A small CTC audio transcriber, trained from scratch.
Data: trained on short read English sentences (LibriTTS-R), 26041 training examples, 129.8 epochs.
Rows from expert 2 of block 3, named by matrix and row number. Rows with one number belong to one neuron. Each number is 50 + 10 x the weight over its row's rms, rounded and kept within 0 to 99. All counts start at 0. After the name is the row's rms in percent of the matrix's.
# up: expert up (model.blocks.3.mlp.up, 8x96x192), inputs 117-155
# down: expert down (model.blocks.3.mlp.down, 8x192x96, transposed), outputs 117-155
up.71 091:41 45 54 51 47 55 51 54 59 47 60 47 52 40 56 40 56 26 26 39 49 66 55 37 41 67 53 57 54 64 55 58 55 58 35 40 51 33 55
down.71 098:48 63 47 39 44 55 64 50 50 34 46 52 54 60 41 53 46 68 57 47 73 34 51 44 55 29 59 32 70 61 32 53 23 49 54 48 58 56 42
up.72 096:70 49 60 52 44 43 48 49 61 44 50 40 48 63 48 44 41 54 41 56 62 43 51 55 57 82 41 48 59 58 39 45 65 51 60 47 47 37 59
down.72 096:43 60 46 72 54 54 37 41 32 48 55 65 55 47 31 52 54 51 51 40 48 46 50 41 48 31 70 53 41 54 51 54 65 52 42 51 54 49 39
up.73 101:49 37 39 63 34 72 52 36 54 46 49 71 41 50 54 36 53 51 49 56 55 63 64 47 40 64 59 58 38 53 33 43 48 79 48 63 46 67 66
down.73 100:40 49 49 56 54 55 41 48 47 56 43 42 49 56 56 46 53 48 60 59 52 46 61 55 60 44 45 51 59 49 56 58 56 57 48 61 43 53 45
up.74 099:55 50 46 58 56 57 37 33 60 41 44 47 64 33 55 48 39 42 53 67 41 32 45 57 58 70 51 47 39 54 35 50 63 35 45 51 48 46 37
down.74 098:37 49 56 50 43 63 70 58 38 46 43 51 65 45 52 55 39 60 39 41 44 50 59 48 64 42 45 29 42 72 39 51 42 69 32 40 67 53 49
up.75 102:49 49 53 21 67 45 44 57 61 44 61 44 41 48 59 59 48 53 32 50 34 37 62 49 52 50 42 47 69 54 46 45 48 48 50 50 54 53 40
down.75 093:56 43 43 69 42 52 54 57 48 70 51 55 53 55 41 47 52 62 37 60 68 68 36 47 46 51 31 45 40 59 48 49 50 64 39 62 38 63 51
up.76 097:56 53 58 59 54 50 52 43 48 49 31 30 54 32 57 50 50 41 52 73 57 48 49 61 47 37 51 50 53 65 46 48 58 42 59 56 56 43 50
down.76 088:42 47 47 43 63 48 58 55 39 57 54 38 35 41 54 53 49 52 48 31 36 53 49 49 45 68 50 54 44 48 63 43 40 52 49 47 31 50 38
up.77 110:42 63 50 51 55 52 63 44 67 43 53 53 65 28 40 50 51 42 57 46 50 58 51 59 61 64 64 49 43 44 58 63 58 48 62 72 54 38 45
down.77 115:36 66 54 58 54 55 60 49 46 35 68 54 58 61 50 44 38 39 56 43 57 63 52 53 41 63 64 57 58 69 66 48 58 46 57 46 49 72 50
up.78 100:48 58 51 53 59 41 41 67 53 24 56 61 66 53 40 28 59 58 41 51 58 43 57 55 53 50 56 55 66 50 40 56 35 60 46 83 32 34 46
down.78 106:44 48 26 29 45 40 47 38 63 55 65 38 43 47 48 50 39 68 64 49 48 54 47 48 45 65 55 41 41 63 44 38 56 48 48 57 79 66 45
up.79 092:55 42 60 48 57 47 49 41 76 53 53 44 45 57 47 59 50 56 53 46 42 51 38 43 26 47 76 30 51 50 46 55 56 37 58 48 40 47 37
down.79 096:52 63 23 67 61 49 59 51 35 61 37 52 59 42 62 53 54 38 35 52 46 54 76 64 62 50 56 51 58 50 49 47 50 61 36 40 55 75 61
up.80 093:40 51 38 28 23 37 50 41 41 47 56 55 53 55 50 51 67 50 43 66 57 42 59 69 48 29 42 54 51 61 51 57 52 55 36 51 53 67 42
down.80 089:63 45 72 60 42 52 46 41 46 53 55 40 30 47 50 49 42 48 54 32 35 22 42 49 57 55 45 59 53 39 46 44 60 63 51 50 52 49 58
up.81 104:47 63 71 64 65 55 42 26 45 46 43 39 48 55 50 48 48 48 43 67 47 32 43 56 43 50 47 59 67 30 49 44 53 51 69 64 44 28 62
down.81 107:64 59 45 41 50 50 36 58 45 49 57 67 52 67 43 45 48 57 62 28 49 57 30 54 47 54 36 37 34 47 61 69 50 40 50 37 37 51 28
up.82 096:43 71 47 49 54 45 60 61 50 54 38 42 44 64 60 64 39 51 53 46 40 51 34 31 40 47 57 50 56 51 60 63 48 41 45 54 41 61 56
down.82 092:63 45 62 44 41 58 46 26 54 54 51 45 55 53 49 48 41 65 71 46 65 29 57 57 64 61 57 43 63 40 46 43 47 52 60 44 46 55 56
up.83 103:31 43 65 56 67 25 43 46 47 50 46 73 47 61 31 52 44 61 52 35 64 59 44 54 65 69 39 60 50 34 48 49 62 44 61 63 56 47 48
down.83 105:53 49 36 46 45 55 51 64 58 57 55 53 39 53 51 45 59 43 54 50 29 46 46 56 49 60 41 49 35 61 46 55 46 62 68 46 41 40 43
up.84 099:61 62 53 62 55 51 37 38 70 67 61 49 40 68 50 43 45 41 53 58 63 42 59 48 44 49 55 52 49 61 48 61 48 63 58 59 55 48 32
down.84 097:42 28 41 37 53 56 47 56 51 48 59 62 60 45 57 50 59 55 52 60 52 68 67 50 50 55 41 45 53 32 48 56 72 32 53 59 54 52 54
up.85 098:60 76 39 50 39 43 32 60 50 50 39 37 62 35 73 57 61 62 44 46 42 39 61 54 49 65 52 46 53 43 48 58 38 39 47 49 35 61 30
down.85 102:60 40 48 37 69 57 53 46 37 39 83 44 40 53 32 63 51 36 51 45 50 42 44 66 53 42 67 52 42 53 43 34 68 60 46 57 57 62 73
up.86 103:53 54 57 63 68 50 44 36 62 53 49 69 59 36 53 55 49 44 60 48 55 63 41 58 37 60 46 39 42 51 51 60 61 46 53 49 40 64 60
down.86 096:47 43 41 28 30 36 29 49 45 40 49 35 54 54 35 60 46 54 48 46 50 46 43 57 74 37 66 61 38 67 40 39 32 38 54 40 65 61 46
up.87 091:45 52 66 48 46 30 45 44 47 37 57 65 49 33 49 56 33 38 58 47 47 61 51 43 60 45 43 55 61 45 36 58 50 63 63 44 68 58 43
down.87 093:57 62 53 44 39 44 62 55 40 47 40 43 64 50 60 42 45 61 57 49 59 43 37 52 54 58 56 41 45 51 69 52 63 66 47 48 39 31 48
up.88 093:48 51 55 56 59 31 58 48 65 64 58 50 52 33 45 70 48 66 68 55 56 53 61 48 67 52 35 49 59 55 72 44 42 71 47 33 48 63 36
down.88 091:49 41 58 56 47 51 46 68 56 41 35 43 47 49 66 35 52 43 60 58 47 31 46 48 49 52 33 58 54 42 55 38 38 49 62 42 67 51 50
up.89 105:50 52 60 59 46 44 55 33 44 59 62 31 68 67 51 55 52 57 40 48 53 44 58 42 48 61 57 47 60 56 53 50 37 37 51 43 56 65 52
down.89 101:47 57 54 49 41 48 47 42 30 47 51 66 36 54 54 55 47 65 50 56 25 53 46 41 45 42 55 55 62 58 47 41 51 56 44 41 51 59 57
up.90 100:54 53 52 54 49 62 68 27 46 58 59 41 57 59 58 46 51 62 51 52 61 62 59 40 43 37 45 57 51 44 59 52 66 44 53 40 63 49 35
down.90 099:63 46 55 58 55 47 43 45 47 58 55 50 45 43 55 51 36 71 66 61 39 35 41 38 56 49 33 51 70 45 40 48 51 41 75 54 34 53 48
up.91 101:36 32 44 66 61 49 43 26 75 42 47 45 46 43 29 61 56 50 38 53 39 56 64 47 48 53 46 45 56 63 52 60 33 57 46 64 42 64 45
down.91 097:47 67 64 49 34 36 54 60 45 47 49 63 61 60 52 55 53 38 39 40 67 54 57 48 39 55 60 54 53 39 39 35 38 44 32 56 59 34 62
up.92 097:56 48 30 49 59 35 33 49 52 59 58 48 51 64 48 51 67 65 68 55 66 48 52 46 65 56 37 52 62 51 65 56 47 64 51 51 40 44 77
down.92 097:43 59 53 62 26 61 47 39 53 48 47 69 42 52 44 28 56 46 40 39 59 61 67 50 36 47 54 44 65 42 51 37 35 49 67 38 38 51 38
up.93 103:37 46 51 65 43 50 40 68 38 47 61 64 39 38 42 43 47 54 34 41 50 48 36 37 49 44 60 39 50 36 41 37 49 50 40 67 57 32 47
down.93 101:62 48 55 50 41 42 51 61 53 48 44 53 57 46 60 72 47 54 52 47 44 42 30 59 32 49 32 72 64 28 64 54 55 63 50 46 34 61 39
up.94 106:53 47 41 50 55 42 53 63 52 52 50 63 51 43 49 39 62 53 39 38 40 45 39 69 63 47 55 60 49 56 52 45 68 51 53 52 47 40 32
down.94 104:40 45 40 66 49 47 57 56 53 37 50 49 51 53 55 68 57 49 66 46 58 78 41 56 56 31 50 40 54 48 68 33 59 45 35 60 35 40 80
up.95 101:46 66 42 63 38 72 64 69 46 66 55 46 51 52 42 47 56 47 13 52 36 37 30 49 67 38 54 58 31 70 43 56 38 47 34 44 41 58 47
down.95 105:41 40 43 68 37 54 39 47 56 68 54 20 40 42 65 48 55 50 48 65 62 36 57 46 54 63 37 55 55 40 47 39 44 65 52 23 60 56 55