A small CTC audio transcriber, trained from scratch: muon at rate 0.0017.
Rows from block 2 of a small CTC audio transcriber, named by matrix and row number. Rows with one number belong to one neuron. Each number is 128 + 32 x the weight over its row's rms, rounded and kept within 0 to 255. All counts start at 0. Numbers have three digits each.
After each neuron's rows are labels from the 100 clips, of 14848, where the neuron reaches its highest value: "loudest band" is the band of the loudest frequency at the time of the peak; "responds to" is what is common among them. Only what is clearly more common there than usual is listed. The data: short read English sentences (LibriTTS-R). In brackets: how many of the 100.
# fc1: MLP up (model.blocks.2.mlp.fc1.weight, 1152x192), inputs 0-191
# fc2: MLP down (model.blocks.2.mlp.fc2.weight, 192x1152, transposed), outputs 0-191

fc1.38:136121128161191072110112151092103160138096168113105089095140145171142125088094057137097062145162119141133050120127132098119151093101183182130124143139092092128114118136116057173143066079085123126105116126134192167144121113114109082177097141204203139107116107153149110127073117109117072084105189111081174118120154131151148182105087165161127133074123195116087156165134095145167084125094149123106098182135094090149149115122093185106174177163122121118170138134161095119128146173104150102126183109132122106102168086137180120093162119147157128166140067145118184149132142137159108091
fc2.38:152094160118128134107132125110106141114109103108137167126030208114083070131118161084182133109130179119107122089125092121100128181131092147143151112110118094153184130135174136113121126158140121148169151081150067116095103096170104146122151127174085095143132113135149152122184136105075163177132053094144083137120127072147124125151167121163165163142072097079150113141139109080098197112136065130161113066122121125158113172175189069133076117174121125112134140128101183156128156140097131187133156132097163168118057173106169135157179177088097084148113121079143111120140116139141112209
loudest band: 500 to 1000 Hz (63)
responds to: voice: female (92)

fc1.97:174110083108124128101081086139057111104059127140111154137131207153115143180139112158192103151190103140126120127107157146163085123085142118093120079147133135195092161110157129123152130164118093162202075186103102087148134147147092073121094183191098123110114143151134122132143139149144087126114131124124113125110151092146158147098110190156101150162100181167100104142117148117069126167149097074161137158163148115156149101187169120098095115149124124093070160172122146141069188167145056113094100094155171119078139112098048141188092143173093133114098113079109174124131110105152118118
fc2.97:131163178110142112201126121098152082150183133149065126192147069064094107105125125119091146179118077094127142170155132135110146117120164153135111185087136139095178132143165102096141108110196162079138087130145182132152073149136088146155169152127137178066127150114105083120175222129138153149142088186119154144151120149104154129100184087090192108134122092115118117106044101126132088129097094093140147127112134134105076097126102114090167087149165127067109116181142122079131158150133153121155091184111183111146146076129102120065174185114134125153091098122150146092126146142088130091
loudest band: 500 to 1000 Hz (40)
responds to: voice: male (90)

fc1.634:038135160093130149163145170126139118113136167106113153186146168153155150115112107095115127146155084166118136181082164138121141106107102046111131195125125102098127113178138109126172110084147108141084145145123068180141067138125118103186126137148145106138079129142113145127147176125135144131170163188089146141129110134115134137111171114134116133125157134221046096074138077138145220054149169126093129132120172162154125083127168105101150117107078159067161128087188162096155106107191147134144106158121158104134113135113128106155177100160079114114106166062113074158141147182121130097
fc2.634:196078139158159123117138132152122172102046083191106184103165127114118099092138145097127090163051161137118119080119151109138128107086144141098140127130144149148120122139121160128095099115164165159177137113075109143163182130128247084108103140163144136107193076100138117162093091169129084111112135038138156105068168114148161138126114101122092103098141138158090121152128110115162101186158124147142112072105078099135169167079117075129096153084136144154106180159094144174158145110113091125135178088115154134096090177137144106173087143131143144135112122143212151107132180117133112181
loudest band: 250 to 500 Hz (41)
responds to: voice: male (84)

fc1.60:145175099101141156124085157059129071143127123126118122143144146141120102207085134111101144113187144068164155126089147098108140163119119106099132145097128135153104104114169132136159084084175168118152138115123106110132137210140129118187113135140111151136110129141097161167119174117133096125097122100136037107149164156129194177127082169124192129151180121159136138142165071110111139108112112147151122154131152111090166191075090154113224153154099187099156126218100098121049165056102136119127168143134121128151211112163137129115083102130122097122113155085113109181121106091116081152
fc2.60:098134127133121152082110143138120134128118082133137076059127102142111156128093133158143116185108127178079129074181172167109139095127226162205135137129103134162144122115100156144152179141168138135102145131121142119185183092175134158114108092107144118112147134116166102124124110153104118108125127112103144161104106072078093129117080122126078156084107173139095132125107126096143124146117116104153119061148172124179152063199187152166085087062073147162119160084068144170123100142188153126126129095086157153064045130103113147148143134088090132162221145153150100085136124155115139164
loudest band: 2000 to 4000 Hz (27)
responds to: the word "he" (87)

fc1.59:192167164140174122184132110192106138118074156136142146131057093193142156108117126103090120123159173186148194145096098116130159077210159111070144101157139166082102112138141130098057162139093118105138142102140152169160121126083076064170168144128142081185150143095094112145110119101138129124174125113110117135120098189186089114096136119132155153158116126097168124151143124095106141051089136141104056087162147141122105138096144125076157087168152109116134152093154108140120077156128133103161131116132147135139089085156193076162156077174162143129093101097155177140125085173154176123
fc2.59:092142126130139130150129108117087100153137161128175141136121145121149132147120178118173153095096096076102138091109136105118105142096071172130124132148157110117097118049192119146159086195128126074146136085074187085139125175171141178129093124175161144142095116110200128151134168151131098092106155142181076089170100077106203136176127132188088159132181115107088170070108142134137127125134116150139140200152155111095121134117100128125096162158103138134100116140149153091087155098160106126079154152125082131115094184102050183126086088146114082120099117191075129128194178119076118179
loudest band: 250 to 500 Hz (35)
responds to: voice: male (72)

fc1.128:144175090163122099145137124157082153085172171140134114175198060059087140119120161098135059136133178153094102023142136128133138121151108104157086166199136126106140111101152132143130108093123193107115135094117109118175156126118098158166113146109097154110137129148130136137119136123087191122118158176080194117119128130103160145142077097117172141094183118157153109161134170110133169125120098151115132130127166068111176137093089122157175174144068119118137134151157119184128217136182119111020134142094132183099129139106123111157202111139149073101117127129114070137096119106159123125
fc2.128:127115154067146130104153134070102115133149100220096147112117107188167108117073125135131119148172112110177165152117150107153139149112119169127184088074139186126069163112091086156154131157110073141134125177108050199101067156134123141047086122148204127158167171104147122128154140051109122112096049120189093145176146131137139083097125135119109143132099177136122087153122129149105096150145174094146126134100124112092116167151122073136106081104173152132158140145144133105109152083114073123193108088192113136143162123129151126062096155107125137120172163165088132137164122143124161094
loudest band: 500 to 1000 Hz (60)
responds to: voice: female (90)

fc1.15:117143091141147158146138136080172113125121145126222158206212172121102158138063182121116099152126090107127194121163141095138117080114149181115176089050124153136083088129129107120110086133134129123121121085129101124159102114110140077114145124119096127149190125159147070144090036083160127133159158160139147094141147128160134168110081091167129097101151107169138161118109135135106097148083110172132094137183130109231102105102051160128109102138118185115122071112104169092130200155125176124100154154159107137115150141093171101118160101129136160170111128077111142103146106169155132111
fc2.15:151091103107133126164130094194106068128151144140102126094089076186092089143140144153192113087098095155112146128102111130169146144168152086110064141139137121172111138106113115141131131109177085108161091159121159125162117108167078195172090173112171122117061139092117127122107160134075077172186159099064121129102149153095134153113140208121116097162101070090155102142153185130169167147116156134117174128143135142135121145148199069100159148118142050166146152106111070135151125097176045146164101148178074102103135059130129148097174139131127124127179126106163117161128125091165128116
loudest band: 500 to 1000 Hz (36)
responds to: voice: male (74)

fc1.598:104179100178102160100155128182089166160143136153105075184104133162106108197101096091174093108149104112109113096061166124140078210116122127159110116112094120143137150121205082107120160162117096140107154161144104153094058159131176116137125143102098151142132122156103170171072110131120154077082096169153111184125148127070121154126111127138117136172149125179037103086152120092106089117108153151164132134123143177131135185107138083090162115111148085167189100135133109132092155131143108140137179124132091141173117059106100150181190082136161172124164130114077153186139110162089128097
fc2.598:141111088158136084147146123078148090082164146144153112153162177164153116112153163152087111120097115110139118143165169117057196093142118155151144168100161153130144150121062133096175141140117122141133067142150147141169187119151129101113123119126106139083145073113142138088186109170138171146116156132169138058140061125160147073094210136119091135134128123110179081103147159100113081101179128088105142123152127128121087102106115048119089049112128094110093125101143150091186138149156166112121164069128129160167123140093149156081053201106100072140114097175184136127140143154182169119
loudest band: 500 to 1000 Hz (41); 250 to 500 Hz (26)
responds to: the word "no" (32)

fc1.741:126185156088128155050136131092096148092167136092127146161162107162163153114138129094121114123118128154137113140117089118118164133123106121117116167148108147150114130045097140091071102147128096107135090086107185176155087036130163141140107092116152122154078114140141142104074169042117154175093071148096153120147118122127140198078125087104121124182188118158161148167115129185152139158136108127120162127116169188138136190094210070089152089121127132174131103159127142111125116138120130139092154054104136141124120146102131055166166099232130139099157137140188130109106102097165129122
fc2.741:099091151118100113139141131128156151147072153141146120080134149099138092172099115144156148166107098103106112139154158193148124163109134169049057104088159102085146156196154126116160129131111131113102133205134098117113214189117093127164078163138132128135140192071138108174133138103150154047137145101155124195162138153138110104112183165108112124138133155104172102129150143144180132124088118106145110120133086116145150088187081166125140151105146084097097165159099164161074146096113097111104076125163089089204134109109106124089119170048086192136087143087100115125103146163109117074
loudest band: 500 to 1000 Hz (32)
responds to: voice: male (80)

fc1.746:112149098111080180171125125131091126136183121117134158170112151120177089089188133104066127125112125122117120117110123134148102070157144121153092112127124160112083146135137119106127095113183170077156155161144100100056133185152118104184162160142133155087097125202068157156107148184128205114101102123109140094184103125198165143088129130124118084132133119123132100175172178119108113155172059108092107133092111105134154127078176126162221092135143103114108113160163191132149119159115061154101132162141146100173206117168158063163101094102134118077140121100125110110093129070147122150
fc2.746:145147127138099152100126078116145137108123172176165143130129127155088183155184103111142117102182092058126159113158122041159184159130146139108217145096129067115167115076099108146176164112146079132049111150167155133147146109096079186085072098110138148132154148123139125104133123106158064124116122128075095130167120122094107157166090113114160123154167170172143187086145144099118109099113168143105144116179092137112102085178191124117053100155133109100114125197098083092145107127106147085171112098156155129146128118152114142117193151107112156143152091113142152061193094159164144123
loudest band: 2000 to 4000 Hz (40); 250 to 500 Hz (26)
responds to: voice: female (87)

fc1.96:169123116066172099110134113233151130106177134157134168163090106134161113139074101119158116121054129101185140123142129165150135097138074127137123145117104138121109168088122131168074160119157080125150106174085148150142145093106154144191119188156173178110118144118187089147092116131089148137051179173177134101193151055091158109116145097129155120130164136152119153125148089122149178129085142185162153077028115134133134140082112160182089126150100136098116062149135096147135140160089098131134089125169150148101158065122123116139121141089118152120141122092110092189117178097133151098
fc2.96:126072155167180112106104122102152092185120107117113175089138088141176152092084117104116125131124120111134160081101176172115129097080106196117185141090088124128121116151158165183099116099108137186139096186118125122102127110146105082101142048115099132167140183176112173108107133181139131071111141098086118131087125134165110132171124136178115080072103121131122110137128169162168132118074133124137135198148161145147128108119115182135121139077130149125142228120152094147141194182182141117140139122099158098143088153104115036158090159178116071092120139072111103149104142142087084077
loudest band: 250 to 500 Hz (50)
responds to: voice: male (84)

fc1.293:134161148118148133150176167123153098165103127150141102121095140195159117120115151132145147106117138163168107115101147088142107133083141099105152155058104172107085129115136114116135159084124150124128158115128123178143165195160093122138179178092185140162178170145138104158121161063114074179156130092106143142093097163118112122180083159102114117179167130122116206129077146096156173073078085147173097154175124106126096115107120157084116057085121136226135061098107110107136124133071117134170056053168183135133121131119168153146087116158137144086165133148129177093100118154144149176
fc2.293:105141089152124172104064105130136152119127157135098148152157087160067129166084126103133132084123048070136179146121080091137133129128090200111123074205144131149076126136181183118137095168100137200177121143116126065076102105138154110116103036143114094090124098186141107141126140124140117128076138101143106170143198149100143153120117122194156142143141158054147145139129123128140122124157129121161156133115150115127146154140119107123190128194101064087154143056154128185116152169128086141144197170089106097117107112140150108124099116112147097173126120149058090177177147126119097126
loudest band: 250 to 500 Hz (53)
responds to: voice: male (78)

fc1.179:073152154116155156158125186069135155113143146110159134155140068168172087080170150139110097136038150113151122108118146160145083075127116181112149111159107186123143125098142175114127100130092115128112137159132138106111101160095085115149127180112113129153102093111124127165108189100183126140128144097116168148064144186082136159096103114124116179120182146113061103164155097106150055122130118143047186143140129120128125138164146204129175102111123119173093133073086149128159131139141128149102091099141154131135147164147175159108118108110107040153174181133051157162155139092167065175
fc2.179:151151121090163079147136073143131154140118127167126106096066112130122113225071122049128125087182121136121135112108107085109149130113141142163106156117129086120119130103068060147102151117152087064149128118134110170180200140164134143137071094187212094076126136148131148077130135141088192098125094137144116144187143131111105091120155114153165089144106159161123165100136125163072167141099162123142040089151066151152102111119168129129072158157165173093170160130148097134157103122117116103186119127172130124136085098174130103134131163191093126143092140138132162110097138185128178101
loudest band: 500 to 1000 Hz (28)
responds to: voice: female (88)

fc1.53:105139169174110144132115122087168118127131128158102084145137091072175143165169122064191086172113122161102103115168143071129161148112149127137122101112117114148083095142140133189157147144188149151149144083175104096105096093125088129107093137115132153144112145178086068156130187096124169116108147144114134105119123102082153181184175122153143176071116123127096129163180096159153161084131089131151131123069101026164141111115154168099081121115080148154152087160094142182119120130089116075151198119098077148126127162110115146137136087179088073168124147156161106097124159062206141130
fc2.53:106157105091116101152146203089166150126125135083100126109160134200088145080128131181125112104143133136113116129114109200090139140121121118192137135057135141158046093146093117087099143173096125071090185142156125162133100138129097185135096073139139137185129125097103137104164122083137117153130120072146112150137097132124140160134147069114115123179129148119121182112162124131151102167141165110139157130126046147097118083137108158155139172062187119149125094174121118074072134154075160233087119100132152117121118099101114196167134138148144202095121175051134152144132141149112088117
loudest band: 2000 to 4000 Hz (34); 500 to 1000 Hz (33)
responds to: the word "all" (30)